{
  "vocab_size": 33,
  "norm": "layernorm",
  "activation": "relu",
  "drop_path": 0.15,
  "tie_embeddings": false,
  "init": "xavier_uniform",
  "beta2": 0.99,
  "warmup_steps": 1110
}
Rows from block 5 of a small autoregressive pixel model, named by matrix and row number. Rows with one number belong to one neuron. Each number is 128 + 24 x the weight over its row's rms, rounded and kept within 0 to 255. All counts start at 0. Numbers have three digits each.
Before each neuron's rows are labels from the 100 images, of 14976, where the neuron reaches its highest value: "strongest on" is what is common among them. Only what is clearly more common there than usual is listed. The data: retinal OCT scans (Kermany 2017).
# fc1: MLP up (model.blocks.5.mlp.fc1.weight, 768x384), inputs 96-191
# fc2: MLP down (model.blocks.5.mlp.fc2.weight, 384x768, transposed), outputs 96-191

strongest on: finding: choroidal neovascularization
fc1.441:160125140123165130118075121114148112132114123136129140102125108153103117116113091094144112187110102155119092151129104078085138095116131116110155139151153108112052125076120120112143120117150090121125162127126105146116127094111091149163143132086140094111155160145146149143151114090117167121
fc2.441:104082113137116116064144167124134128137135139146106124117113133127139123125125164130182103089114162100123110113133091155109112134110130149119103160100145127158125146130113144116102126117134199141149147130103117120123130150089128115139104148149142151158114161087115116105118119107106149151

strongest on: finding: choroidal neovascularization
fc1.365:167111149147171138143131121145131121146083098150156120116121102121112168140097135164153128093079155103086127121127138125109108114139138113125154142109169137132106120099128158089141143125145119114107190140122115160127116073135135130161168132103136093109099132130148096089110107134114153134
fc2.365:115147103167065060094124116085164151104150190108147134116101111143121090067127121104144112190164120085137122141126132072113139133153140120125112114116127119138157157121100095176170158130104166143134112107168132152143143165116093132095108144147132141102174129110160179130132114101111126121

strongest on: finding: normal
fc1.139:121080116121139147105086113182129106138158093123092098096202160123106115134121125125111113132116109111141171106138128095136128128084088136163130138140094147114128107153108087124112114123138091136149132142080138143153128127137145113095118137153132119121101134140140123136151087171092139148
fc2.139:153128128149118079157123136133080135097162129104115108159143165102114164123107176131134123153152127165163115123154115149112102123110127135113102140126127109117145144102187113137106140130082168148110153099117141135137132086148109140130145117127149143158128119138102195090122105093151074127

strongest on: finding: normal
fc1.129:084147112115147143154125090106140158106066075119143128137178119136138102137084147092108116119175183119127112130121118160113116129123076112146113096105153105127127110111122129153151126130149130126118160121106096102151124124119179088126144122094133165138086075118097126129160085137160186166
fc2.129:123138126102128126131148131151143130121126086104133131108124127107111093143125051132110191115125112138109155087110122119119149132139135155136145179116134130097087146167098100144176149118098120134143133091121122115140150112143112123122121125114090114137113133106122101145184146142118116113

strongest on: finding: choroidal neovascularization
fc1.695:126176105143137137087103121143159165166090109099103147093144115094153132164151131132116144119120115123110099098134099101126138166130136075077131108118145137139120148093108119146148161143143158111135115172122096142102154114083086148122121191113130136118135128123131124119142162092128115110
fc2.695:107097123150115122157127157125078121113145111141135098137097161132129132167105127127145134091122145165129121150155114137122117064087144130157140146100117105128119127129141142119114101107099148136122134120124124113122092141158128153116139077122132121141134117135090123098120137164147177148

strongest on: finding: normal
fc1.686:114113119079127133122152121146144096134112115092084123116169151146150138133089115121142106087160160118172116124170165143105096117106073123148129162103110131130103099137146146094100133137154125127116119167119098175161145160129158112138135137160139079112125184133161098127161137096106171100
fc2.686:141095149127128180112116158138087151161104089121168120136141125171143132110122135147127113106097139102122129146130116138135141083098152138108128124127126102124143100134116130151097156099122121151149173127129111111119149141141132129120114090106119161105154139129113135147114117154100137185

strongest on: finding: choroidal neovascularization
fc1.719:150094135155135106146147122101134143107129122126164146141123103134148122110130148147125114156157115165158104196097115111137123130134136135134117121152123169144112110136129093190133137133142190102126132141146168135119106123148099111122050131111136142129145148156071133139097107115138131158
fc2.719:093127120054154149143118101161097130091128108123120117168131140137132122147154105158102170111123175138148130098188160198140144125128081131125146116128115175128123143101192113085110115143081094136167118149100111105170136139138164098132119170139108073108096102156156108162154144119076126122

strongest on: finding: choroidal neovascularization
fc1.723:147167146114171153105095120112137111119130091063098140135183116139136141096161143096143096128189098149136134126132148128122181155151102118162192138112107137127100085104139147097145128151138109112115140135098146111088144089111119145117117128121146132101128103146085133123110087133117130126
fc2.723:112119167141065089148171096121164135113120122138122150134097136089167128092094136171129121073127090089089096076129114153116139129099098112136123131136118126151159137147123137145101149158140149138141104121109154103102147153135174162132109157123107168103130160115137096137135108106110152137

strongest on: finding: choroidal neovascularization
fc1.88:150175125160148110109102103114132124153155114137137134147129166153131113148121123091121099172138118092082178147137112097156112125127131101128116110124134116110093103111135132127143063142138123117109113109105114115104151142133076138101140122109156153131149140115120126088102108100124140139
fc2.88:130122105108162170123103159156102153172107091154133108076109122172165113176147143102101093100100139106084151161143143131123154134113135137141137164120134173104134115124112122113099134122124130149125153161102174127174135141107148117115109117130123115148135122118091123134081124117110105153

strongest on: finding: normal
fc1.370:110157121107119119111117087105162117129114108072089162127132135172126102127136142091091116114156124137125100134095120121140182117098132095146152145116144100160109090144131139119133134111139104094089109113092147104163132141131130130147097151115135101136135116110113108116195096109113128148
fc2.370:109120134142142114107122131077084105113118117111134157129118164125103139132124145153183130132106106109133119130121134099126088111152133115128117084116136094114176173128144129147105113120131172125117146118151122108122115113135074103108096129135125141144119176138115169119064106145143172133

strongest on: finding: choroidal neovascularization
fc1.597:122159177139179095129157160107104099144135171110149140102134140107124177141138141150135167154128125135093142141131147057115120158132159118115123142121108123138136126140126170144092086109140190108108122110120110122110128131171085110154141140130151144174157142178084142098128088127143127131
fc2.597:161050120125109168130149134148141139142116073117117123116116105148132107114118099128120109100098124101166142114118096144141153106123133144117125152118122138096100140112082141154187165146104126149127152158101146102104129164130119133132142124147141098145108083083139116138134186146122135173

strongest on: finding: normal
fc1.371:132084156110114109108118128116147130083145102083142167131202133137126159104147119132122161116158146120105130139139109144183097169100122144148173106108128132127147103111117099093127069131148116103148119159157156105150169136125107115155082163064130100087140139165126109120127128097117161136
fc2.371:137157103127103146157149095159142178172117132141127195073115098135158113129031168133146101128140112129111107099120102136122145110131114081131091113153124135124131160147100119145114169131141115115141137103112110173122117138141101173123154110124083161113103133105139145129112107106117149134

strongest on: finding: choroidal neovascularization
fc1.543:121084048125170125112123160113129157148113073093115139154133150176123111109119138130097125167188146132157157145097160123150146120108091138174147174112145110146136122094122152081092122151140121108069132154120111155157137133129129134146117121138140153113110129116118120155143121109123123120
fc2.543:148148154142099117150165089116131133129119185149148128149117125094118105131145101133113140132112101158089115107161110088102136153134153118105136130138155136171123149133129091148187117088087096126145095113124116147101119105144094142127136120097128130107130185170129108087139152141078119114

strongest on: finding: choroidal neovascularization
fc1.177:136133149159165135164083156175149143135106115150121144154159128139116195160123150149119132111122108126104106104144158125164131126141108095131148120154113094140097145144137126110105180129161099088128156145109125150133124081149155130151076154120133125113120181154138120079139134127071164125
fc2.177:132137133162108112110110119131134122086150129104128141147164144124170152094125147127164082127124146140145156177137158096156143120155164130100136112121137158151096093093095137105154124141127104145090132128101176090121119136096122122145152132158099153122113123156132130166058077074170143129

strongest on: finding: normal
fc1.214:127135109105163118088122088126169096119144156126092181136135142149140120147081173115111103133152120127100103176151161135085127138089116097144146201115130093116151079152132123111116083115153079105092144076099139145170138159142141080101130121141117095122147152112095094112156063144118198130
fc2.214:110108123115122155148120130123085131120111101136142124139126130128092154150119142149163108112126127154138121102148142151128120109136154160111108081135150126082148147124110165100124098096120137123102143135155087129106110113136107139098132147151122124134097168126071155145076125143127161150

strongest on: finding: choroidal neovascularization
fc1.362:121136137156192137100109155116143114167129164103148123148154130140120147155126150086112092098124125131156165113144114169141140156151111113108144116131148127168121103153125169108131097109143137122108138165116180167118155180140117140107082133163145127141096180106134074078093099123090142117
fc2.362:105116103150088120144083140136126155134121114150125127116162138151124141126139137113110098107128097145096116091153098157087145146114116124115100136133129111151104112128151095127122114114109112142116140153123146161195127177146167138122125140137110156122123175105121148088078115067088124150

strongest on: finding: normal
fc1.116:120137079149132157115119128164174113139084148123099125091126113112127114131102156093147104124174101079150169146094110117104160091113117092113139131136141120114083157094085100114089170121140141114127118088098140115104136113129081146131110130162149109114092126108133105143179120151087187137
fc2.116:099130116146120119121141105112148115142153111144109155109151136095129157127113144166119147128140109137132101137122105153159121178139094115139120089113126124082100128104108093090099125136144157118108160158102132144130132167093133147116082171160089137122123077150112152131124121117124158156

strongest on: finding: choroidal neovascularization
fc1.483:115141160146176158120118160117134130229138137113178148092175139187135110141135134120122111161090125088184112143115121117154145120153147115137145119110116154147110141140145182112108145133133164109093118156088115167105128133138098082135084114111152157130163146180109107122089104114106130125
fc2.483:101089168121105066164154112137122145092153158069118134189101141116116091118135113124121124093166120147143128157148146156122096130151105162138082155148136113109137081130147099163162141140143123125147161141111126127128134169146166139116143144148156149102092177094123162135137135144096133117

strongest on: finding: choroidal neovascularization
fc1.703:136136160095144121104119127140149122146103117133141123115131135131114115121137144126119146146189068130111140128093103140112134087142116089125129112115165124122149120181101107157137160144147126123069136094112155125117129107168119131116151142106140148167138130134089111127155117082137123146
fc2.703:183138098145122137100128125190121160113116131119112127141106111085155151156108136146142148114140174183139128146091108102127111146111126121166124126137141099094162125115179122116122110168133116123092130118144168109092127113163085116112139135153123169130125129133141104127121129085124116145

strongest on: finding: choroidal neovascularization; finding: diabetic macular edema
fc1.309:100102128156118092172102147169170131127149133112159162126136098098133153095134087144144142165141100101100087194133083124162094133120142099126133113101157149115122128136119120158122153122132150086168123153144095158136124129178161099112058167100125107150108134139112124146082111157111131170
fc2.309:105153109139136179109072120107127126127118129143107157123116125127105129148155117154124155115137129130168124114168134162113175119158097099155107119125140143091141170115142148114117159147107137101134137128122084101108143130121143078107116166130095106097103103133172111119142111125114132154

strongest on: finding: normal
fc1.409:113097118126102145124077115145167132117082108119103147128157113112174158119139112137165120081137128125113163127125139142164114117085088119139149121137101154138135114181081131118101131150147134119173134154137166082109143158096155094148104170129144098130086111122183120139133138146116132148
fc2.409:179131141112131119165162127096137160096137132120107108120139137120104177083166109106085104160122126136143146139118155118108114206154141158098139122186151094119115110147159128119165123098122093124086127151133107143126161090157116122116129114141137143140129137142125152118110114114159091118

strongest on: finding: choroidal neovascularization; finding: diabetic macular edema
fc1.446:115132145150122132122148108113133134133128114119090129143140173176131114081119182129098135211120131149104115120123116123116150090142122128077157160160135099152124104082118126131148079082147104120137113124095139152173141089134085142114132165085147150117143094103166127108127102099134135132
fc2.446:144150105131133157145114128105117144114109114126097132130122135156106138133117135112147150129117150120117180137107101127134125139112159123118079143144129080133126101129104130149130116114117124121088150059155177110135128110160107092118149123115137133132151150142180142146139132136159123153

strongest on: finding: normal
fc1.690:093133101128131095118111123122134115131146154147118110141169171154133095104132131121134111153103103152198087070150095157110102109110113114082150121134131116109116145093134148158154086162134142120157084093106129112118140133128155088128120155140136130128151091108122116116136120128095141165
fc2.690:131162113143116120161094135129111131084162141111103120122167156108111137145138124128113128185137136156143129154145128112106134144080120141110173135133120121151131136107152102100143124134077142101107077108136095115107112096139115155142124087117136123116140134138128157151141121124118118133

strongest on: finding: normal
fc1.87:124150076135160158105123083150132117167105137124123124092131131132127102103104105089153086105169138088116137131119103151114103124106109134135119149118125094177122118100154115114091138137141074107143119088137110119095136134137127114103100131136150158109112140127148109157152153175129135137
fc2.87:140103110111126140110111148108120119149132107132122126095155113123150167134125100140183125153121148107090146181113102137149123126106151137106112121099148117117107102092114127076094114153053118143111156111114113141116106110113092124158077131129099118148168120126147162145118130103148144105

strongest on: finding: choroidal neovascularization
fc1.489:154128143139130128152129103142158131156145172121112122158130152160149105095143128118114143162110163121098156126139107154149141115160136119138105124110159106127131124116137176160132102149137149118141109163122119109142143160153137143165103150087149146159134176119117109101137116094138139143
fc2.489:109092138129134114154118141144121115200124134123130137141132122144129135126116127121153125083125088123131106118201092159136156144150139134118098110103165122125124163127129109094143115129120170135122156150120135175155128136111134149112121134141120114131143149171074110106124120111107138110

strongest on: finding: normal
fc1.45:124154072151153129067127115136156093114124107113113105114120142166134112107145140124108079126188117189139129103102134160139143086069120129169109163134124175088132163124108173100116086157136115135138101112123138104133136126105129126190143136134134140120139094096102091142109109118131127120
fc2.45:143103159116104114137132085126152152077150173129101138164136137095098106104135153128086053166123137112096147083162179123113114132138157136087158096190102130159184111134144117141128104105146130121133098121144133155101126122128114145155158139138130145096128150072131084123131111112103123114

strongest on: finding: choroidal neovascularization
fc1.472:128158132089132117129137123107127149124115085116142125127132087130135122103109118092110131121167115121149137150068108145110115142118116126111135130077143087117121084160096103123112144153137085132155088146126120098141157132132135142116147106077146155153180113113079102113155140160148148173
fc2.472:123119190123145102147166086120155170146122161112135122144104127132155123093125172121099116101129109136098110132107085132119116135149155121102136120107136094122148132162136126172117136073087169163135181118119185125133168177135178155118151157101112135134111129085103114093128109129138134177

strongest on: finding: choroidal neovascularization
fc1.650:149136127130107165106108133118156122165129118118141122107147152130121179142113133107150120145146111127093177143106103130158195097164154114122127102126115108133149141118077145121102115113127126138137154160120163135158146103120126078117123108111116115114131119170137113102123125119111154149
fc2.650:093157130130153133155132133146112146126113109157133127112094106127135107123139098124106158114132139081121157122112156111109117161114111105150156164150148138118104128142186101119108166183099112146153108097132118125111130132162142122153151101141080129151122178135121126172130103117101134136

strongest on: finding: choroidal neovascularization
fc1.752:108121141144092133125135085104146131099129103091106112101122139112134160118137102161105155117092148182126121148138113103149117138157117119135123145128109129144145169096130134150093123106139117119172145164108149142135114113160114122124150151117154133102119142164166124119131140153168121144
fc2.752:135166065121131181117082160126105141136099091193153145108127145114136140166143151117136115152104147109171147086122124134144152133098118075160095098136100121124084162109122136096105132149105095134102109103143103129144116138116140095127110112136088107108101112169149099125106181121128127125

strongest on: finding: choroidal neovascularization
fc1.251:160126123151138131132129145120117173168084094146118134109124096156133123131100115154136162143111119127127151145105115101165170150154117132117095131092150109137106160132121120130149156102137160122148135158121143133111114086123136150116132115114137112148105113149082120083120133130131122196
fc2.251:112135133129127113152126127139114113094162141126104127179130161089106121152138106110114128122136150152084118105153175142115132106099127148113159136176117175149145106143136126108125090132130119136134092078152125133127125128124100147148118117129116142129137148102105112184126111103104136079

strongest on: finding: choroidal neovascularization
fc1.59:116118110126121100098136145117132115116147131111134121105171158159110098093142110125134156163149112159179103144154115057113091156115125140112082148096160117082119107075129165164125090113141187108124102147147104106104101114151118154118138117134154160143147155145074140134143086116136122157
fc2.59:121071124098142136124110117161124135121129106124119121152141125105141179121140130143136124144106170104126163118165174167163150130127136132131148120119095159154165125096158134138113149120098107135127141114183114102147115110131158110142109121122124110089088117134165070137125151141101114116

strongest on: finding: choroidal neovascularization; finding: diabetic macular edema
fc1.649:174105134134124093116135129098157114137131135118155111098139154113098160141118139121166118136132127143114169094141090117125146113142126120144123108085124150159155169139119087144136096111130143125104107123129121085159120123128132125114112135140150099140122119153070131087122112164145156149
fc2.649:129138104162169107129163160143131133102118167126093125136107113121135096105127136149106130110136109142178146147107136107131102155108149119127109170125146082088134122099107130145165108149129141149107107097146181148107128107148129169140146139067114149125142149074119134141142124121135128142

strongest on: finding: choroidal neovascularization
fc1.506:174133176099157116136113099144145135169135150153134103141170145135156099141140116137113115152137136117100178113123099108152158098126117110087113134093142116146129169111121158133154119119141133122102120106159130150116159121154141132156136170100141128134127147172085127069112128122124126175
fc2.506:145145148148103152144144131110164145147124138123076107104155095145108096123142119123112114148126101072132148088138134148111146131126125110147157099126151174146157123107096114130161112132117129137162123135115148115104137116127145150161088177120122113083152122085143115116101138126103138146

strongest on: finding: normal
fc1.111:116137102087128129135074139148141123128167098132154121096141148143113125159150114109159139146122167152150086164126088141137149110078141142160121121095155115081177176116122149060135148135130100081105122123090087096125097106169125055127104112132183127108128110173089090155165143140136110121
fc2.111:146125178176161116163162123120138132107129159088110112136122137115120111135160132089105097112127123104115129133105155125117172129143181144121122119146137114154092111108121148180159161106050180147117144159136159141146140143116133173117103073126155147171160137072081128118100109133128118145

strongest on: finding: normal
fc1.692:090090114075098100085111158157158105114159091122107153141125178105136112107161087150146136093141140099112153159156117103218107124101161161171141134123130111088143102130141108098124096152139092115116131156137125118163150132141126074129099192140112114125142135132121109131143102128109148113
fc2.692:125165122155121144112173109089142140173102168134115191107102109149162155118108144139107145122149127123142116091138135113099083120159149080083112130153133138123125135170127127107136149124138135131117114124134108155131136166121119156142116167107077157120143114149117138133102125123128142109

strongest on: finding: normal
fc1.570:120137103146137130111138107125165117151120104124132106131170145136185125137118145137109102117151126129101124076105143143156184088131092107149131109146107148139090110138105166111110124110138124130123127102089146099136129124111138115135107150119135149133138114107146094087117107115122160112
fc2.570:109088133117126149113118150196091119150123085120104130108130147134134145128123132137134102136114172112120140162113189106138162123097122133137123122099091148098126141132085100112076146131086114149137170110174116146118142148141110102127141102128142128126106063123161134172168141115100117116

strongest on: finding: choroidal neovascularization
fc1.285:149151115156143148108129158134146099167133129148089141110139177111145139113091131130154159152157119122131097155104097146111161092145158125142140144119147128075118180143112128087116079131137133109138126120092124105134111107129114072120134128120152100128145083191119130140131135134141154129
fc2.285:087125141138146115152128103125124140119146120159167146127125134112135109108134160106112138123150148120107148139095122156130124119112120142151169136133107105146104136170129146151143125149155067112140119107116083109103135161141132141096135123145148125147087145101086149130134122135124124146

strongest on: finding: normal
fc1.387:087115100129090126118141135127130183114115167106159132135142145090127117102131117089146127112149135147175109112160116097108128136118130124138159115100098150164093127099077124097120154165149124115129123135109108105140127123170125136149144123101164168104085130132124121129180136111085139113
fc2.387:163105089106096124108093140128143089121197084154119122135170147161157124140127132134142136120116138068122111140147152114160146085134139125148166126100133133099097106072093134130137088140100133136110146089122123138080138124120067144118125138147107086152142140098145144132130109115174129115

strongest on: finding: normal
fc1.714:116153130140137120107092136147122109150132128123096124129136145135110133097135119106152111150132139157096111112152131123132120128127129141106158137118105166135129137121100135093079097126146128112128135107118098165153163140111138104145126133157157116138113120135136104137104090109140124114
fc2.714:164098155123102132127151162112139118114124107123121116085123157096146132124123133131126149129118132137197090144118152127153080117119111157135103149142135132109175160116166151160144143115137098138095114126162124076121115110140082116178123089134131109137126147161155172167127131152161119135

strongest on: finding: choroidal neovascularization
fc1.648:126111156147120141142120113147152162118152100145140136125158181137136153084123134143134139174120108147136108114143130113162104135124113136073118122167120129133139159097140131169125150125138116100159139151148189159138108090145106098099124138127138170118097140125136153120131122147131140136
fc2.648:127140105167126093142126137082145088104094135154119140118127128157123122097127119118117172134161087127140143146125113140128151132122123109153150149105143132096124132157138114167093135137158165091088148102134155120136148153135135136126113135125103099105189114160134136128137099081158141165

strongest on: finding: choroidal neovascularization
fc1.65:124121081081142150086134121112145130135118114110090101095137156191115159128128146146112147146147116152114137138122111139152119112129121117119159154133107100139127134101096121112110129110138103123138143107101143124151146079147122145115132165146146157101141148148146084130145102148131147102
fc2.65:096153118121148148119114114098157166130111160155077118110142098135103127116127125132120143096142123131120175095139143132107139145122137099176120125126137070121115141103104095103126154151098108158137128085147164100139131122160155132148198145099120129104144139149154116124133084131109141181

strongest on: finding: normal
fc1.518:149140121072117092151125089104137133114135146122090108099153160112124143122151121145160089134103118099083131124143156100112141110126142143124140130141149117170157131064087116167119106096139119110126142145131150128142122075125116163117088125137140098089134138119144123114129137171126121161
fc2.518:172123099131125157111124142134132113127134160096134128092155095094128122128149123096130099129115191102107173126132092155129166104126130136158097136123133145107135106132118124118131102146112089124102112087160144128146148138131072143143141099139093120157116142117114117106099127118140113104

strongest on: finding: choroidal neovascularization
fc1.31:181129102156115082181108162144151113094153110124128117157142094126126157164143112177158143149133128125119100141134138158136178080142138125137125135105121152138118123092123139123097088168120138095139136168091143083119150109183117126161107123141151122089160143133152145134129116104128121164
fc2.31:090127134102140157147121103125091139147103119162130161157146155142103148142141147087155123133102099161089149123136105159108117157130128149111098088123153141121120120139156158149156150124140156070117169116176097123132109130115172174110129080123140061170113108144136124136139113154084132145

strongest on: finding: normal
fc1.413:104128115090138147094100145155117126142116113186123096130144134144147149149175133116136129161130132125115104134116124100150171137123085143140123125150123128117113133124145188100121106086139114107102148103108167142112132111120157114121118128168194072132076093124183157106127100106125103140
fc2.413:138106155128145102164138143107118125070135127137125087125127148092070122130152166137142117124103162172127110132121151127112072107113135163133152139136108120156138115113137142148152097117136105127133098135154099089146172103178103120130168115103141126162133169156144108159109124096123119114

strongest on: finding: choroidal neovascularization
fc1.736:067126099101125131101129136113142130128123104074108140193140132154158161165105133117124129118134149119132132161166155129152129091153105085122147141138119114173143129110110131140119159128147132134123153167103123174168113137140181133099125135107139135109133153131112079153151084132104150155
fc2.736:124146135134137120133098087114159151113121173106108130083142089121125089132130060159131149124150082116099118076121116106072165176138146112148168151098126134127077155165131095164158133123129119120141139109094123106133126115150118169118131174106105116116108148115144128105156129101116118113

strongest on: finding: normal
fc1.245:189132133090092122118084111137132138147139145119079102107161137151101132143126147094131089123112124165088104161117070113085188135083126109106134096106104103136121140116083115161119107111140155115147104150117123143148116100113125098116141121135128103123126130111158123103170098097125117146
fc2.245:157141163165127129101156129105141095121097092088145095126102103105093133160150102139103099066130163123109101125132071125153121124097104134148146158150124101151112130115156151139125089128134121120124153133149161117112156118141116115171150114123148132173136124096130112088119150113190106128

strongest on: finding: normal
fc1.717:136177138151166139146142082159149096110133166138137115115123111101146118144136169130171102132099125151123120126076121075107119113128117117112150106177111173135127096146083110166124114082139124118144149101133122135108139128128085110157103152111156130129113152079158099103106100158118158160
fc2.717:134117153104116089169168114173109136095158126084095123120123127137120104115146147139100127103150123162140104169159129092127110148153155157148127189150124130154101175148164127129149144161073095138137125120076140164132131130116086078106154113133146101116130187156098101139149134114121119102

strongest on: finding: normal
fc1.638:087132124128121105128144132107139165083139090093120149112176104100181156108115112142120131089141126110165143149133094131169110147101101147156148171107126149128144106109089117109073081127157144130132108129142144070153148143117148132161126149101133114100093095125182134147113120136148163134
fc2.638:128178129117128109153124103135144129118105151165145178128104139125089088104106145107113145162125082148081160128098126099098130136167185095129078115186123114107164138146126104174144104097129115110146125104117114167139110105175102150136167108130089148131142131133120145085114104073133135147

strongest on: finding: choroidal neovascularization
fc1.54:131130104140154131113116131107169136174093134114136169098182126161094146167099149143122133130139139133096121085142116120107140130123143046127137084119168121140159111127098125145131121046139124074135159133098107174116115082169113160093135164084125111098123142091119135076130129101106168185
fc2.54:124088126158137130129123163115172102148108107090138082129135160073129181157136141111124103100115076163107200125131146112127091145124131190133116137157116114136138101152142167136114132130117114121123129129125109139146140129126140110163121103140129092113094113126167113171104122173126115105

strongest on: finding: choroidal neovascularization
fc1.81:169117091150178142125114126158124124165111154133153133096116189129138114136118110127134104111121134170129167127148142061118121121094155128093148163120151095111110130135105110108138160136159141079091150102161114128090126125148076154131141129113129142139158156158095128136108104128138125143
fc2.81:126131133119119128154116146146103109129133099144129108103164191114104122143120151122102146125131094144159146139132139172145102121122121161109130148157135158131164127143161135140137126143120130115130145128116179081114100135120148169144147105153148137109167184179122122134182123098096096140

strongest on: finding: normal
fc1.613:102166082109154120112119116164116114150150098153098164134133174116121131063112112079145092100140117139127096126137128097128125112053106150159130182134098160124142111126115110102108105132156081122095084111150134120150153127115124119155127085174133092119101136118139103131111099148123148120
fc2.613:122131155080101123111129097095167116129086129130112160166095110100135151176104142144133142114175118140107121118172165167103077123154126083125090097148137122113123138137179159091134122144127130138151153117133103164119135149107153129120134150102112138114099101124095096144138086075154149126

strongest on: finding: normal
fc1.207:085114110084124099138113134158124146111167113142132163117189121111143142125073104096099118130128118128138086162143105111122112127075109125138134160098117155148135098113122142120095100132152117121086104103102098125165108121129159118143100079145138122081130157134086101143117116148059175164
fc2.207:150182128126161129112122108142155120165102157127113154134092138129136084149069110171108125117138140154077143111082119124121109131134142059125110088119111094141134149157139128135146120112123134125165144133152119157073115134117110093120149199106037171150138116105165159090114137092179159140

strongest on: finding: choroidal neovascularization
fc1.715:136195104133148135139110136130152142135137110148163117143164142179143168138131145142118149160134150154149109180131110132127142103146112128147085132088150143142155139112134147110086092145141123124112143163029116125150084151125105109101123152142141173152122126134133110115121117158137129133
fc2.715:148145115129096125131164136117119118137144121132183140113120139140122150102124125121147166119131166185150130163144103088142073132135160136119088129113138105101134166089088124147152152144124142107098176141154128149089099127157059076157150097125148143123121119150141155145128135138172107139

strongest on: finding: choroidal neovascularization
fc1.233:158143128109138109096126107091147169126100125126135131116122115176124122132131197127122094153146083111138133147105115117136122112137128091104126130123155093176106118095120098104112138125140100129114123139088130135141120082107098143141150143103137152141172095137124103093157096139153140137
fc2.233:125144111144156163131114086123147162140117142120106144135139098125108160121121126132127115090119122170120166155106110135125135147127135117145096102150136072118108143136112080120111171137100104130153154097130161159148168113156137117113180128112131124132126102125154099146122056149142142188

strongest on: finding: choroidal neovascularization
fc1.436:142131128127149123090139151168137099146127130143166102129117084143161157157155101149128138144126144118152111174139112107141150139158146112114142163114124129099123134069126139129118110150142151117181118155108117133123126112130119102124127134125143140145139144175128141121084093113144120142
fc2.436:157098112167088142165140156134120150102106122154139089146119106066127130142132155132142124151112121078151138086090124139148147107124101157146111085147139185144123142129099154159127148093116138159104084114142125097137100090152067141184122109093111112174092096108143090176109123158136123145

strongest on: finding: normal
fc1.141:085149105128117067087129141129146116093159160097100120148138101139131123125125136135080107075152114091178125113163135127139136159123093128099097163161141133159138099118125167147153145130145111118119073111150125141145121162134177129126157137158142137113156167094169089098107101202058139126
fc2.141:095114163105125139154139107123137113114111105147157132165143103082122179110119128152141166111156111158095117107167138157152058125128124146123123126115120153130167116144120128075118128148150130145159127163141087135124140114109111087117101128096110079109105117166139126137158161121139155136

strongest on: finding: normal
fc1.507:102157127135127115105169156094139136138151144112161118123141147130152102089134078126113117163128069142196126157119121093149130124103148110099123126106095160130111160163104144187093121148135182113145096107122162119128146169147137103121116110147154146151162124173094126143139105144146129125
fc2.507:086114124094151067170154154157133125094163081080131123157128140116122142105142097121120175096112110114130119147165127124145096134085101151093145203146127164137130113150147134119161142096113131139130081126159118133118119113134170131158115118151154086122135117133130065168127143131079109118